A small autoregressive pixel model, trained from scratch: layers 7, 10600 steps.
Rows from block 3, named by matrix and row number. Rows with one number belong to one attention dimension. Each number is 500 + 25 x the weight over its row's rms, rounded and kept within 0 to 999. All counts start at 0. Numbers have three digits each. After the name is the row's rms in percent of the matrix's.
# q: attention query (model.blocks.3.attn.q.weight, 240x256), inputs 52-103
# k: attention key (model.blocks.3.attn.k.weight, 240x256), inputs 52-103
q.69 091:562514511503479511496530509463473500481487497494550547503507509496459480483504452491505482477513505520468471501519519500493534486524491446503506463502510495
k.69 093:565538538528512498503543481518495518492530491494493525511458481477479485479482477468500478489486513518507522502490495459468494501518495476477512514497482489
q.70 104:506498524509468527488510486489500529501516476473526503482488510546510498460521519531522499500504511549524521480537551467496497517520513520490506498532450507
k.70 108:492504494465476501492488497473496558504503514505541472510523519495542491446510523481529511486506515521523483491518528502485531507506527515508489489499503492
q.71 100:525507502478482472509489510507493500478500521508453486528489469497533489526470480491516556513569486451484467494523487480500542486499501496526492477495513503
k.71 094:570492528513490487506496499476503471467460468493475481496511480495478477523494481464487526489519501492501516511488500489476484478496470471522504496512471499
q.72 092:497524517498526479503541496484488559520530509498480500497495499493498487476468490492490492486493515483507545500468544519477497472455519479488505471451507526
k.72 090:537542542513503519504541512513494507488506486470464465497518488471509477458481463492488506471507495500463479493481480504489521480491500494536490481489485482
q.73 092:494465490478504498472489484443468490460500513514525529489488483498499484516509506491492496510474491519475462467481480513507493497481533476494534469495498529
k.73 092:489491496502496488494525501519500506484478545507487492538509515528514519531491481497497478484478486475508513526509558520545513486517521520462509486467503489
q.74 097:504509511514500517508481521532507518484492480499542507539489514507498481451485466446523492472516528499496541532492460518482536533522512505507479484501490517
k.74 091:557535529535546523504527488519499488500492494493515475503485488451515488480509480433507508477526516483532496515452456469442448518519514479517498502499507495
q.75 117:476524458499559475497522444482508503506499523516481552489507482488490513508522495523505474560486491534512503519468527483511511524481509503481492530469514496
k.75 108:524509497522485495499497494470481464506482497490512537485512462508506506485494505509508427503485481509441484492522502506493476499498483467496486464488496518
q.76 097:523538502507491538504533502487504507548511511475456471529493480493517470481472493483511483495519516465506488495473493558521494448453533520484531498483510505
k.76 094:450533493547474518494509524509519512496507495506497491504529505499489518530500495459490489470473493482466501529485524480490496485479508497516488500468509508
q.77 105:472492498454550540499455506531478499518526473522562509527504498514485506498513549487482521481487509484501524523488492517513485445478480513498513490559504507
k.77 104:467498471477493497521500494489479477500501515516513494494520504534522494551502526503503525502508510492479467487529518491506508500483475510493490522541501506
q.78 100:502504472487507527512539471498487482492506508510571526460489494512521519500488563500511534518518504518531462479542537486497451453508502464510487536521481482
k.78 104:487502484477476502501534499505494472497493529506511478498506481514493517557513544510517513497525511462551488525553547519507482476526526510485503518531449489
q.79 103:488455502525527503481508494438478538472510473519510505501474504518534512492504487538496461472495507532513478458469509525485476500459514424511502466421511539
k.79 102:524495533540503487499523505482479489480499508476489501526483492465517487506498490526516465486486522514477498501480537460472495505506491493510510479474479471
q.80 108:491434517478469462493423513479477471493484480530532531519477507498480503496493491501506509475496506503485502511512458516490531521479489499516519480504527505
k.80 102:520486541519532483520494458511497498456482470500458525511492475517516500517485478491480487494478492499516520486487526469473436519491479494494490504488518478
q.81 112:517500490500516480514518502493500458466483500500462520474528488495484505507488487501481520505467504496506492499487520511494535477458494490530520498458521523
k.81 113:535466499503506496499486499501448457493487492497497527494479487504488521490478521453487492476495508500509488531527501488488487474519489501489528493548487532
q.82 092:468519520531493478501512518481495532541468491492476473553508509508496490492508447508501497516481481534506505489460518501492472528520460513475458486479493514
k.82 088:442490487483518512506500531480506535545490530521474494529499525499484489498502496500511530517518463519523513525491499521544512503467508523491513480525512503
q.83 094:512492489514477521499577510518516538529537513483514489460481515493512519482490510522541493525494525526483476454496499540509482464479512532492528551495478499
k.83 090:458489499522511499506523484510510562493503515523540514521510520502504510509523530502527481511486503513522550525500529522519509446501522514500510496441543490
q.84 113:465548500454484465481493504468496527503494502501486451508479473471529518493505481489517490506487505444476468540492558507494495498483543539476486476468473509
k.84 110:504491501497461492506481499510509475510486497501514461489503494460527494396502461497514492507522452489500462515501492506472540502479497483494517491491492503
q.85 105:497499492541504474468495486449500471497472494473475482440488473496486483525503495528492486521527507505533451493515523435495461513511491501490492532489491454
k.85 099:536512526524492489494457522503517480468506480469481506474516487512477484503494490487492393504475505515490495507486516511513466479502477503499493491477519488
q.86 106:536514536481511523493529501539495527498524506492444456475475496503491526517474489510465489495540505483543552524488546520504458469462511510491487526481481494
k.86 109:505512527491494506524491507505526514468492500512502484468513503492545488471493539590477493520512500500517517486525479510509542495475475529524487524483520486
q.87 109:480504479483537561509498491531518489538523497517552513543530496494489515470513535507525492502500491507498515489530507523504503476460458482522510496529529531
k.87 101:449507476494524519485493484497511515507540476499557535496485496495478506499501492516523463501500508509473485477554508512534503495492472503502503517520485518
q.88 105:481465518504473461489495531486477517520503484477483516521490500517518480476493498520520492511482527512474435467482518511492469507501485491502477463468471467
k.88 101:450495479472490483489502490496480463529480526484492506536531540530517485487515541492517517518508520548505512541518550493500505497474493478489514508530511488
q.89 102:501501466455501487501500508542504516479514489497476478491480499484460494525514512538488504501534502473552517494519490533505462478455479483473519488516543495
k.89 102:489520487479487498490480482512514479501562464492538532485486509483487497496496509515499454511486529515475495472542515487509524506491491519489470531503503504
q.90 109:498494484487477475514471497424481463518492501523444506539480464508475517503497459474501486475508493500483464522493516506510504513447501477522498476515451540
k.90 105:506527517503481481495486518483514433504479495482447472529502471511465520530456460457487467483507457491486521534490517479530476488506471494500494501506503495
q.91 105:509477499469500484497532493503470489513533512502493521508461477501531455539504465512501481497475503476465504525493514491507462511486484502471481475507481471
k.91 103:508510501473511480514523482501511503534506493498474481529494520523520462538515522541524518553501480513513525516505500495529529505460491501484510476503508477
q.92 098:493526502509486531516498503488519480533520518487534500495521468459536511474476503533517513521488493486488472491516556486507472499473484520504487481478508512
k.92 101:498522515514516514517496499507481475523495491496531525525499493510504507406512538451532490507507504514482462507557495524523516496519479511513509508529511524
q.93 100:514514487509464493513512519482477512511456497498496469531500490542509502516471482512503507517509506523515524529483517492509519497505526517518535511502451504
k.93 099:524506475472482494496486507446490486456466500497521480466527496467488478521460526458495493500496494495499491497493485514467494476492506521502524506522485492
q.94 110:509472509528539510476502493474451517470488482513502545524516475506489507502481471495469451470469503510470492514453474489492485502460485437523524463490506517
k.94 108:510511505530497526498509521475492504477495473505508522511490495500518479534464454514486488487490494523467480500501512481468462510486471476507513492500472465
q.95 101:496488514489502499494506512538522520508512482479447502526505519496517513508477534493524517496536516476494513518503500536516463485489494478494486517532470493
k.95 100:441512486479503499492499513510542431514490526507482492538509526545498511526517508519490514535506518490507517539505512487530493480482520519495479523520510468
q.96 118:499492496528536496519502523541527490518512521449509496520517495527510514544486512473513497536537521534523503474488489507533500524485477503482481507493485478
k.96 107:454517444485530477488485530484543477512509527507509552476509544503492523543505554502514474541493515512469520478503524528552455521497485505496526522479531537
q.97 098:482506533492497479494515521489504523527516519504484505516512500504485497499493494521532526520485496447470483479490481507498533491481498494481495504481524503
k.97 095:447515501484466489496482520485518519512529531527468549509525517501513505504504495502473511505470531476486542490489525521532463499484506491510499519484496502
q.98 114:464492526493485504511466498507490530537483513461551488494477503503527520489525540470513539505536510479532519505486521509491509529529512486502491477508509549
k.98 108:459485466474505506510488491481512500513485542490506475513532544522532512483521543484521536485524506522513516502509513507520535512506507500511474521518499491
q.99 102:531546519520518502479540522494476469525461504520515509503510465478466493526516474527493478513495450515515506517479536509527505476477486497481534514566513501
k.99 097:547525510543490500512455492498496430519492463465504485514516479514513500499487496519509463474476444512490507491505520502479498489496496496500458485527448503
q.100 101:526481501480520491486473474471439487478479498496553525463489474516454477482477501492453488500516488556530484501489513507488518498463555524516533505465527506
k.100 099:566504502518527512491474469514445495500498512510506511516498469513522488509484492476522475474495487509491473473497453498475487473487516522510484525509530494
q.101 104:505552533526516485505478489462492500513487502498486467458496494519443510513499482522491506529457484493449493513528517460524530509506458514476510479532467484
k.101 106:512516538497513490497511468501495538487541477510465529498478458475510512476481455507483505520464495506510502473517461498509491516467501520478490481473537535
q.102 093:538514485557506514533492522481489495475467526489480478506484465513486495481495459522476464495489481518497499495534521496526491498518521490497494500528493519
k.102 091:535525536533515528495480464511488456489441468473505487487484452484485489457463487508532477491478449493485496474476497491509496507486517479502494485499486515
q.103 088:525544498521459503528477519471488427480495480524521498516502460498509468497493453502499507526491489500487528563521531455491490519550478513502478522540457485
k.103 089:580519517527513513517494474508479456483475486484499490478500479508468473465488481469507496508473481504533454502507519500491506487512489484474483530503467491
q.104 102:503488469525495523487530497489532546502541489485506535538492512511521517514486530502548499513525517506481499482504485512513491473490510524491499500481458458
k.104 096:465514485484484487485513548477520555485517521529523525492496558489497518524503524523521479520507557490508552477498467521529464492472540513500540484487537483
q.105 099:486525467502519510508520526480535447515495490528504532494512539497497499496521534491512502519505502483509510545498486553492512496428491498468524481566493539
k.105 097:461520446489513490491519491537541467561563512527493501515485556499503511552509499528466530528485479500545529517545504489536491509482494542488509491508515481
q.106 111:474507486464475477512439468522512477516494487474488425459505501486496542482509488529510472503503477495526516487537478497500501512513542522505502497508482467
k.106 107:520475501499496504485449487502539500492474481501457493488497473509487497450468488525508490463534490521524471479488498502463466518462506468511512516491483507
q.107 107:493520478510521484500471527514496502494512509522509537513491528511489500499470515476479471507492534516512524533450517476467535499523485500508512494522494500
k.107 112:511526448519520481510502511509489463519499491485523527505532507523522461558508504440498490515475508508453452514483555492494512486535506485461480551478513508
q.108 112:506521510475523528519484517523513485542479497482444505503522514492508485515523507466488489509509491504471520495504460495498492503472456439463483504529531510
k.108 113:485511496497525492501539545462531468510484503477469518489528509523495503571503493523480484530533489514469506534456514498528487545493461471514544492514480500
q.109 108:471492506499525484494513517468481517511486515514480516489522520522505516514521518526508521477490512534469477519485539555492451534463481484511499481470496547
k.109 105:454459483481478479478519513485461488551519534531492520504530518472559517486502471495494555495501494506506465483511527504509494520481508506490505507559502492
q.110 109:487513521497490482487479491459496506493496516469462483482489479458484501461461505480521502507482507421507488479490531494512518461474531472489518452459518514
k.110 109:477540511509510502472472505526524462490476481489487490514480464497462493489484490423479465461472508467444487514476514475484473460491483492483476499492502509
q.111 103:512521536532540536491498533509483504494488510495468500514550517500522542501496511474520499521434506516471484488498454533517537487510504510500505481518527546
k.111 105:448496500519515508494530510514530549519492547495497521522472511476503512503503536494499551512512511478506522515467475495518512517469527475521529466520515544
q.112 108:520514523471480516463493445496498518496506470509503504445493500489464526512476539498503513535506512488548526489526517445509492462490489525469521519489503489
k.112 108:510500496500510509483471518468491539477506505489497478515497467461469530509475492469510462481533489472457467505463489486509544474507514517492488486504482517
q.113 118:485501443496483516508542512473482532511499542537530509566506477504521517547517490540520515545494487520492519529501510497517509442484469490498528531506505539
k.113 117:478455484521467504480480485484467519501483500489560489488500478500498501550508486512528483501504506488509529496519508501524467480462513503489523498549465495
q.114 114:486487547507510505502441510458491506513487471493459546472478525549477512499510503480539504531469506547464504454486467532498478516513496499499504510494508538
k.114 116:501482478497496516515549487480474537471487526501440532514510526493538525536516511477482512498478502527491505508466520502502501536464514526509502480508510493
q.115 101:486512500504539472452495493524508511523490501483506508484516548492511510489494528525493533493485510475461486489470507531515513466469536567492529480487513485
k.115 100:461482490476488491475490526493560514533511525502474516522525533518531517527522475533472528512491514502477517484511466491510484499457490550519484499486549506
q.116 102:505518525531510537500514512527496525497525512482520517495508476492536485475474510476498499456482513500504501463502512531547504486474546486498467502503524486
k.116 105:483520483513503526523474523498529438520500537481538504492511513501517507491490540485511477506490478493432476493513504474510537496509488501528457529511485515
q.117 089:501484483481504507506523485517480470531502505521502487535524503488506517484500506476459521457526512503482464529492514507461486496437496507520514505471491470
k.117 088:458488493470488487481511501504509492518521490542496526471508527496506525511462513497475524511512548469520501501549460491478490500509498500523517527535506508
q.118 100:486467509471493475507469487458479526509515492512502494501471507511496480468507499506491489509489515507525506513528515465484531492484490492512503476486505483
k.118 105:510487508514480478513502447527465490483513473504543498486486473512535478493494504475498498497458515504545482500535525485469516514525471503485459504466505526
q.119 112:472486488523486496472506533487507548506513499514503509539508497506484500494515498484481490480500509499485504451505481468497469487526493504509497494474485463
k.119 109:485503517511485508478464527481529545477522489508524529481533524470523444511500475528481500526467511506453483490470512499503526521499470490515491486448491447
q.120 109:510520465494494465484473489499517471494465516520485547497490511487472472512479504493462491493508488468465490492498547494496522469515560499502497508536507487
k.120 101:558503478481484511506491447503460446478443462487449508508511464509509478504476475519478470491506444506470487483499518493475494471482490504493489508488475482
q.121 106:499482488508484527512512532484502485475463497496482502523506471513527492507515505495503494499510517508494516534491533482475483544462495492508493506515471498
k.121 102:559511489513515519517512493514467432453460484484547486500496511514494495447487512491531512527497480507561491516506515524505513459501474480487498519501487494
q.122 101:532523511507494508470522533523486482504508498509550517515511484475504466464514479493463497484477495531516494487526503498485541504553505515506520477523520494
k.122 103:556507526517516499540495477506502495488509510508528489539538498510502488447493523446496470512521506493492469504496520530449529495538518486517469513486507485
q.123 110:524520514469484485490560510537510495503538516504503520532505536482512495508496490504533532474477507466513528483504534493527547462511451541496482513505490505
k.123 102:475461474474489490520483506510496540529501552525534519497513537520536494493511537464466516537516533463534510504507528522503540461481499550510487531493528503
q.124 103:481514527494492505501481478522520531522490467501475490538473500501518501465506484510496485482526506476480462507479519498478489493498503465499489465463509502
k.124 106:506512514503534530515526503503464496469486467528470515501489458473494511430494480525478499462526478524481469538501503498463487530494487455490479516499486488
q.125 086:516514499498472499492517511486497465454507489507510520486510537505500485513481541496440456432478514485527491495493477534477504514534550483534476494527494487
k.125 089:520503485489471494525490516526492466498474479495477496519480485527492488511470536565499507491507482465502517508500524477459503498537497497509504549466466467
q.126 111:442483450465546490485489480501488551534480532502523541515519521480519508536550509493515536537505485524486485488513471552519478495462526496495491488507551564
k.126 106:457450453464502486473523468475518498514525505493535517513504494494515500570524511514510529506517491503492508503526483504526514497460505494505516456511520515
q.127 099:552494488526512489470515507497461480510490501499522523481476478496471484520486500496448504481481487491495498483534490495514503480463508530489509514530525480
k.127 093:565538521519515474506492470491497446510469457473482513512521474505522487544494505524496467490486454481455524496517475494490504506503477528507473510475501497
q.128 099:508500532496504442508503494477495453491488484482478495486454503491462482491490490529494468517520493477524487461510492500496474500490468495495515481460531525
k.128 098:548519542545546495512525513504486477473460448496479536503512460512502465528479482504472485455456496473473499505476543509506454496523452501485487516493500497
q.129 087:523525509541510505511466491495460493489498479521517491516525472519505469517484462511474502533500475531511532548467517459495535499473515508522526520536510503
k.129 086:569517530556529516500496505531479508502487451464463504483490448507473477485489469519532494507472476526513451482468464493497505482479486455468482511492470507
q.130 112:486535444499504520522485465490507480487528504487562520487493517494503511483515489526475491478505479505467485507565504517503488497559465458496456494514508503
k.130 108:492499504454502528500533469448488503474561518521528497499506482495457499535493530503491508489518519485496521498529463500524529497521541496491506515514481514
q.131 101:525497478500482490493525497504474526529489460494458486512469525496491558470497503483537501463492495509471500507526499507484446499455497497485512480459473479
k.131 109:485491497491481495484524474469515492489490482518492484498515509465502508482463525476458530467519514475482504513524467495497487511482526506525545480511504492
q.132 101:516518533510488535509513516471505525464466503470503512492517494494491507444459507446518523481528494475457496503471512485472524491490532485504507515440506522
k.132 107:532535532502516547514524518521470511452509507526485479512516506474462487481462499444497503490519511468443477527490488468492507439535507489530521462505475487
q.133 093:467515491565476545529489520481475506484471552503552493546528486500519502463492491495484518501523511474523526539477525497485554511529550524520506518518495538
k.133 094:511482494520511554503498505523492503475492507496526461527523475474486476458498509467544531507483475484530483488455454495477511431504529486518495519512491530
q.134 112:505477481488517485485482523524475507494472500479478489471533538507475493505479502498461474524506510537523507476494485486491487513462477486501527512489519480
k.134 107:466480510483515488464448526491512512477510507483499513466525555489490504521472512466489480532515540494485500479462486514509476478503513494492512501501500516
q.135 111:525512511530538478499537498499477534510513509515463524506495489468492449493498484501508484494488484507486490500436532505499493513518558431510487471496504478
k.135 108:516508495527483475519511499501489469506516476477477468489504472508502461489496473488463478493463477520498468494480497508455503479512502473479475499500508479
q.136 085:483470482527490499505488503494537466485493491480470506515470539508526489510481535524459455464505521520492511481505503512500476536552472508524486487544491471
k.136 089:498484476496498502517519532497498465473434469500499491520509515514519493546495525545466514510500485496517505505513524469484512518501462528509486531490499527
q.137 105:479513496507503507489513513541509513532529485482505485482501542492548520513528532504485508506512510467528494466504448521480475521537524556508489484501475471
k.137 101:477467507481518498505520530464550546513498526516485506493512547510520509488530553550501573508522506491534510494499470528493516526508528492522507505457537498
q.138 109:530516537518530522528527495525499476480523498482471521500534468481493467510495494494511535522539491480540467447508469515517480524432516502500480495457531510
k.138 108:532520516507566515502536517505513502480518494515479550496496497488472518482503526514507537479502499464488516505486464508514510499502508487508486483483496524
q.139 112:509521458509546498464497514476517497488495505519499503455491489485479526473467502484495467500503487564466488454512508547530438489494531537476509514545494493
k.139 111:469558511501522473453504487506558457473485509498521474507499509470482516532460510468514435488505495480474515484506498505523453481500524547495530474490521486
q.140 101:529492552490525469507488475510499499531475480467440478461467478510463481510515470492509491507514490450482467478454500473491491517456516470493496475425506500
k.140 111:538523518510504490501508493498483529531524495506442496477476478498506499419506467482495496492492507508451496497497473509515486525482495478498490447466517491
q.141 106:542497479522484489501530493495502479491460480472464470467468487493483512517466520513449458473534502484511497466494519464462446496510504491508530517494484456
k.141 098:531525547528499485498510508491481477460442442483451466469497472485488487476459471521494486482515484467491493492488482499481463485542497500496525503483467495
q.142 106:497466480521486459542506534495483494484470501472461481448510505491509504515501492501537515533469487524482504461522513508505491513508503516511489518496510515
k.142 104:550486526514522491505516465510474473504427472489422492489495474503496472527488505476483537500510477478554505501489469504522472463479528487502540455506495519
q.143 102:466497535499491467491503530498538499521483520450490450489546525493529527508543514484525506494506510471484488479519494527517501521502494525482502480521500516
k.143 095:452500509459493491470489518499558497521516537518502500509507545505530515463510513491490549504505512503514519517505554527523533517514479509511493476499519515
q.144 082:466525493541527470494501510525538503516519516523429481520497499517524486491505530486500493551494479462499495479508522503542517521475452511504495482505502514
k.144 078:452515493454519503449531503507516496482517510468501514495534510511486519572546501504513510537497494502525515475461522460561495501502511524471473465516500519
q.145 088:548521529550479512496508500480463512518493476481471468489492490529512508497489476510525506488474479474469468444509496474510470491459487515463502501517485521
k.145 094:476575513455496513554515509473520521476478503523479464478518507490503528510483544512486516502493462494504526552492517496473491497514498471513524477491474498
q.146 090:460478443487478434495543475483491500483499504515530499514500536513524521503522509506506496532475471484478486480520499528498511481492490480494507503514496531
k.146 091:437431473460537508460520486506489521500528508534509525496517535498469503528518482562540570529484481467499504525493551543528511482504514523445487494495509519
q.147 085:479488477490492520515477500530507494481462484468523531521518514487454504486512470537524476510481482498527493518506498542498546484510501481490535476479457506
k.147 081:471526486541510521538467527432489483496520482559464503481479482518532500467439498504480484498477522493512503557508511503468481491496501485524492509495486505
q.148 092:515521529563515524505453554547538493511523489522485475522497554528488487485488511521502466505509494485486516503475467469528548530517491537531484495464520492
k.148 102:492511457532483462480474518478510476508492489472526493509473510518552492534530520466477520473524561532520504493498454472494506499487487500579523516485523515
q.149 083:505510492525524462504515508500515525516554486515501533458484530506507474472508508479451461495435518526481484443513487491490493473567471463494485455503472506
k.149 089:501505534513530476481559495503486494487495473543505485479484519513477474503471503474521508476514450542500493472484496483519511528499506464472504536488492495
q.150 099:445487458501498496515443501494524469503490470504453452549525492487522490514522493488463480502508497532533537505517502522489498531464513556517484472544512515
k.150 107:505592498499584525465503491503515477498453468488480526502511480478494489515514486504485506530498454509526502508506507514546477447517467470486498482492511517
q.151 092:504506515504502509483498507489501521550525518498444476489498488496490471478496472503497519452485477474480480500461543471505559526514523468465490447527497546
k.151 101:506514531455471516523479507490485494544505520473482466543519508508550505457512543477504469467516486504546530527505512496497493485509518496533514483533495525
q.152 076:530534525532487530545510519483492533499477512503507489516489474509491509473502508546512485488503513474496539508508532473484542505476478528533488470468496508
k.152 075:533509494534480482562497541471504478502547494521474468513474501524492516533488513460478495452493517497503525492488449490425496545469502457551480494466513504
q.153 079:478479504482512470478532464522516513522575503478492486443499504458547514491492522432494491508473483517491466452524495517555465476516476492504512488482478461
k.153 077:479479531483534513447513469571485554487494486482515515506525519481447491482473500500514489517501483497483505488494500463541510487524503523465464481508517513
q.154 089:473533514483479523524534518483505530531465498493468486532499472484462517523543432528525470506507444517510510512485548517505508531484533480472475481519514510
k.154 092:497534529521491515507534515456498516546510536517506521512509481497537482469508516536518455514521506525523510509485520529510505503510483492512502523479484507
q.155 087:505481484499482483468501461452502492504481488503515481493462518473543473489503501493482489472466504521473477488516522483494459511522525455482463479496497479
k.155 086:495496557493496542488534488503483484511475499490471491488508502494488468490489467550538456490474456447486482513489561474527487494522492483442499520519481509
q.156 096:461509453484510512481485498479517518484533486532479504513499502501481513461477508461503484507504467478582525455537552484506548529489494492506465492540477515
k.156 103:473568550518523550513497478497509473532491501484526477489555470501535499488467501510471490486488504465552497502526546484503441455548483526511470472509455497
q.157 085:515498486500506491520487454476451477479452510515502490524495448507453521499442505499491491498491473452490536524470527500494535504437474504516540507479519510
k.157 087:501496512524511522565474532464525467501508484504477472535489482536509510475475528501490487497489505480504515496538508545470478486474493540496493491486547502
q.158 093:553517509511497500528504476520503495497464495528480498537517484499465528544509444510536513518511482527468498508490502511490501510442482484528486511430523469
k.158 098:527492502511451471527549495445513499473507527546463500491489436532482508526479453540519457539528512519476508472471501500488513538490509483510517484489480496
q.159 100:517509541502520480480529467469489497510518474498527524469515463509518520520482521495484504502478507476451489487477507490493462476528511507502510456530522499
k.159 103:507491512507556481544514514532499522524484520499521540530493526512478499480561546500496515512465473532529488499524493509487527521496490519491501548506535537
q.160 098:513499498493529508518532482527508524482521497458539535426509477479484541514464499500529488503487491540520502464473497540531456462459469510514509502498500478
k.160 103:499530489573528464557466521538487535496504446525499482473501482533529513500448496531473500498484523537496494500530486511454515495506509533506473525505519459
q.161 079:532513476483494547517509491466471461481434470504543465524502471498526510508484506494521506483562494522502519557523530496458526492490520528494505542508526495
k.161 080:557519507563492505552512494482503477494471530482506479520504462504513498525448507507476497463496529513479508531514472512452497526483500506534516489491511468
q.162 098:468500489491453513510529561520506520493506511496503467543500497530502501528531505511523532498561494485535519518493496493501516526514527528502509519552498523
k.162 101:487525437460491490472462520520515518543550473486527495516470535476512492518550492503520495501495516513525504501533465516494491490488470508504510493469508505
q.163 081:561538549509488484487532480482472501526478492488530563487460496475491522516503490544528523506486497508444476508529511496503458469503500463506514489505490505
k.163 084:485480503492448526580531511490491504501528515519500496534521488503493519446512513494490485519514471514499534515482524488463556533485483472503495532528474520
q.164 092:497470475528466453515524518475494489475472499509435493528474488508496483503505490502488488488508497494536504461517515471539524500536488480509520475528484557
k.164 094:515523543544484478524550525474478478490509489516486468531498490482480505520488501499484448499498467541481551481474480506490469531499483479480501499485514476
q.165 088:467452457461506466482515477502505523504569509502446479487492496498545503486476546444500499486520483505518507477531529500528488507526477490507506484573505521
k.165 086:510494561508536480486501463565479519534484473441496467498527486497494497509486540511480484481498495497531510496508507511541455491517490543475503475500525470
q.166 097:487531487539492529534546480490501481499505507538490492559507475512500518508500509505510501527504483513494506536516480470503519535467501515505511534483482481
k.166 106:456465472521522476496502492467504521478476514515532497500544456500510529554489505551510539512510520493527523513497502493495479475473488531554524454495521510
q.167 083:527504512479547488475544520522509480481503485509500522514502473471466466532483496446454470512478540508492510535499483484501452471538469496508510515543501477
k.167 090:479509503511531508500538493544536514493508491482505511485467536492493471529525518509543475528485458540476492461513518503599479518555516485407515540514499473
q.168 090:515558519524522526506526504503509511475520471517516511497502492517460513469475492509537471498502485499513524493493527447506555511528507521512471467521485505
k.168 092:512530497548474486538480536485505444533502534489521466514506520507539522488499523498467511439510552518551512536518479478455498529509474513562514505500510495
q.169 080:535508498536464505539480471464458485485427500501519490560492431523478492519480472530500473514509484473474514513503509490486506507453472509522531515495498511
k.169 083:508528478544498476573496555438516491488514505534481487520485450544519525516488535478502483486478520514504503509501501518452456501461460495553512502486517518
q.170 078:470465500488506527491503536541528504511486537513496477538520524487515482519578503480514577482518520499507495534476465521498466540477525501482496535501526504
k.170 078:475460495434489523440517472539478523512492508471487515507509527466485486517564484531533529534518502496492497509505485512551509507511536498450511494522492494
q.171 082:527518500471539485496499477520488562524508504538488547526478501509467486527509476492497512503515497563495511481506505477497520468517484486503488482498528499
k.171 080:554492519542463498500519488487496467495524485488516475514484447482500494463470532444465450478515512524518517456497482516474503513468475508523525501504486484
q.172 106:493531526505491482503495526489525511506474511471478465472483517478517485483478484532517481516516493505478505548471501517500554484493510504488473482438482476
k.172 109:494486490493440492488488516492489517490541505530454477517465509521505473503469432466514442511512500466469490498455460457492526535488564480499511486465521502
q.173 099:516495488507526480498505493512505519532529491513492522518500487497504489573513522473489527512493525534472523494476469507506479483454457452523498461496501505
k.173 101:490485461449495474494521470485523539478514479572506536486468462487472491520505498484519475540524432521484488430496517514522503518478503480442500487484492540
q.174 077:476523488493531548493441529531523492530501481521456493528530488512548500483496510467504509498532490454504506536535474500461513553510502481491500509514468476
k.174 082:450518486459545519472499453471503497500466537531499501487544446500486504515524486503462521515514499447523507542469516492585471500506512503538503476493485488
q.175 076:465512501510500452483483465486519537513547506502474527495489525504514520509509517465502498511462490542513506427517526541533512488472522547492493466464481487
k.175 075:475499507433517533453514485534481512489498491491495525491494526460457521469499448490480492542516485457484490501501523476496504473527514474459468477499499524
q.176 089:468512483550498516503501482491499496502485524521513507554544505503545488475535509487535532536509485457499477476531534533504470512466493500481510508518501545
k.176 087:479507512479536542499547495473513500493490512496535538520549529467480529532554534508507543533495480520481499526489544506531508475493515505482484445509484495
q.177 095:489471508529498478540463483504477525483489537516560513483515499502479540531511524539489554515477535493505523498473476535490495492430476530522507493462516527
k.177 096:487474467462503496526460500479506505486497473582480514497458486480468520502497495517493550520489489518520523478532471547438508519466526512482472518478550529
q.178 085:486527511500498453483549476506503575522552527507457513505490494524488542496502489455521498525486465496493486457510529509553524472504480467475525471512460505
k.178 082:481445524437477499460512504516489540506553506494489503512513498489485510476515500476502474529505511481515525473493517482528461515475516517471490478487476494
q.179 091:488522513491519540507475506522492521488483505494477446463521514479482530448471492484492491509514485448545505490504466532500575526422502531496507514468499490
k.179 099:476502523487535558473474530525542531482519492510515477472528483537510489487473508461530548466503518417516495482526454509504516472519528528498473509510495480
q.180 080:492549530505498487506517530499522472489476479502461465522492476510475489504474510523462471563542516478522523525509480510524512509522490587523517504523491476
k.180 083:469580438526521467479484544515538508475512454483485508485467494504521499549537467505508454501486508483502498486487466483529500502482495466483510525449505501
q.181 080:475449479494483470488498511515481509501494521502530479492518551478526515499501503485487536489475518509495469473504462524467491480484508521477525512476534505
k.181 085:486455513458535539451511467533488523469501484494513510483468529468450468479494487511517561531513471509452498503504504519539514473519519496452472489486497484
q.182 093:504495512487497498499499484509512502473526478447475501436508482495536474494471493497516455556483459488465444427519527485532477489501471491481496506502494502
k.182 091:499553531492510500483461498504519528487495498435511496447533519556530502518488517483518494477495502502488498503470544483534508481510452512507484498512487475
q.183 089:537470507556469516505491526501504492524472494481500540510495499526461487535510488532495472482494503488491477497513496483513478502576454447517510520521454474
k.183 090:500520498532456445526502534446503497501499471495493493523502473534562499512497530485509434505482536546487489481458518486495453529470472509540507530498488503
q.184 078:479493452458516473476499538474497508504501493514495521498480516481541474477493529466473516487493525502520503502488505481472499476553524463487485474529476531
k.184 082:455512514518537520493534475512486487505503504523526475522499522495460477428476478490488462491472463519494522540486532504535490487524508481456477506497492474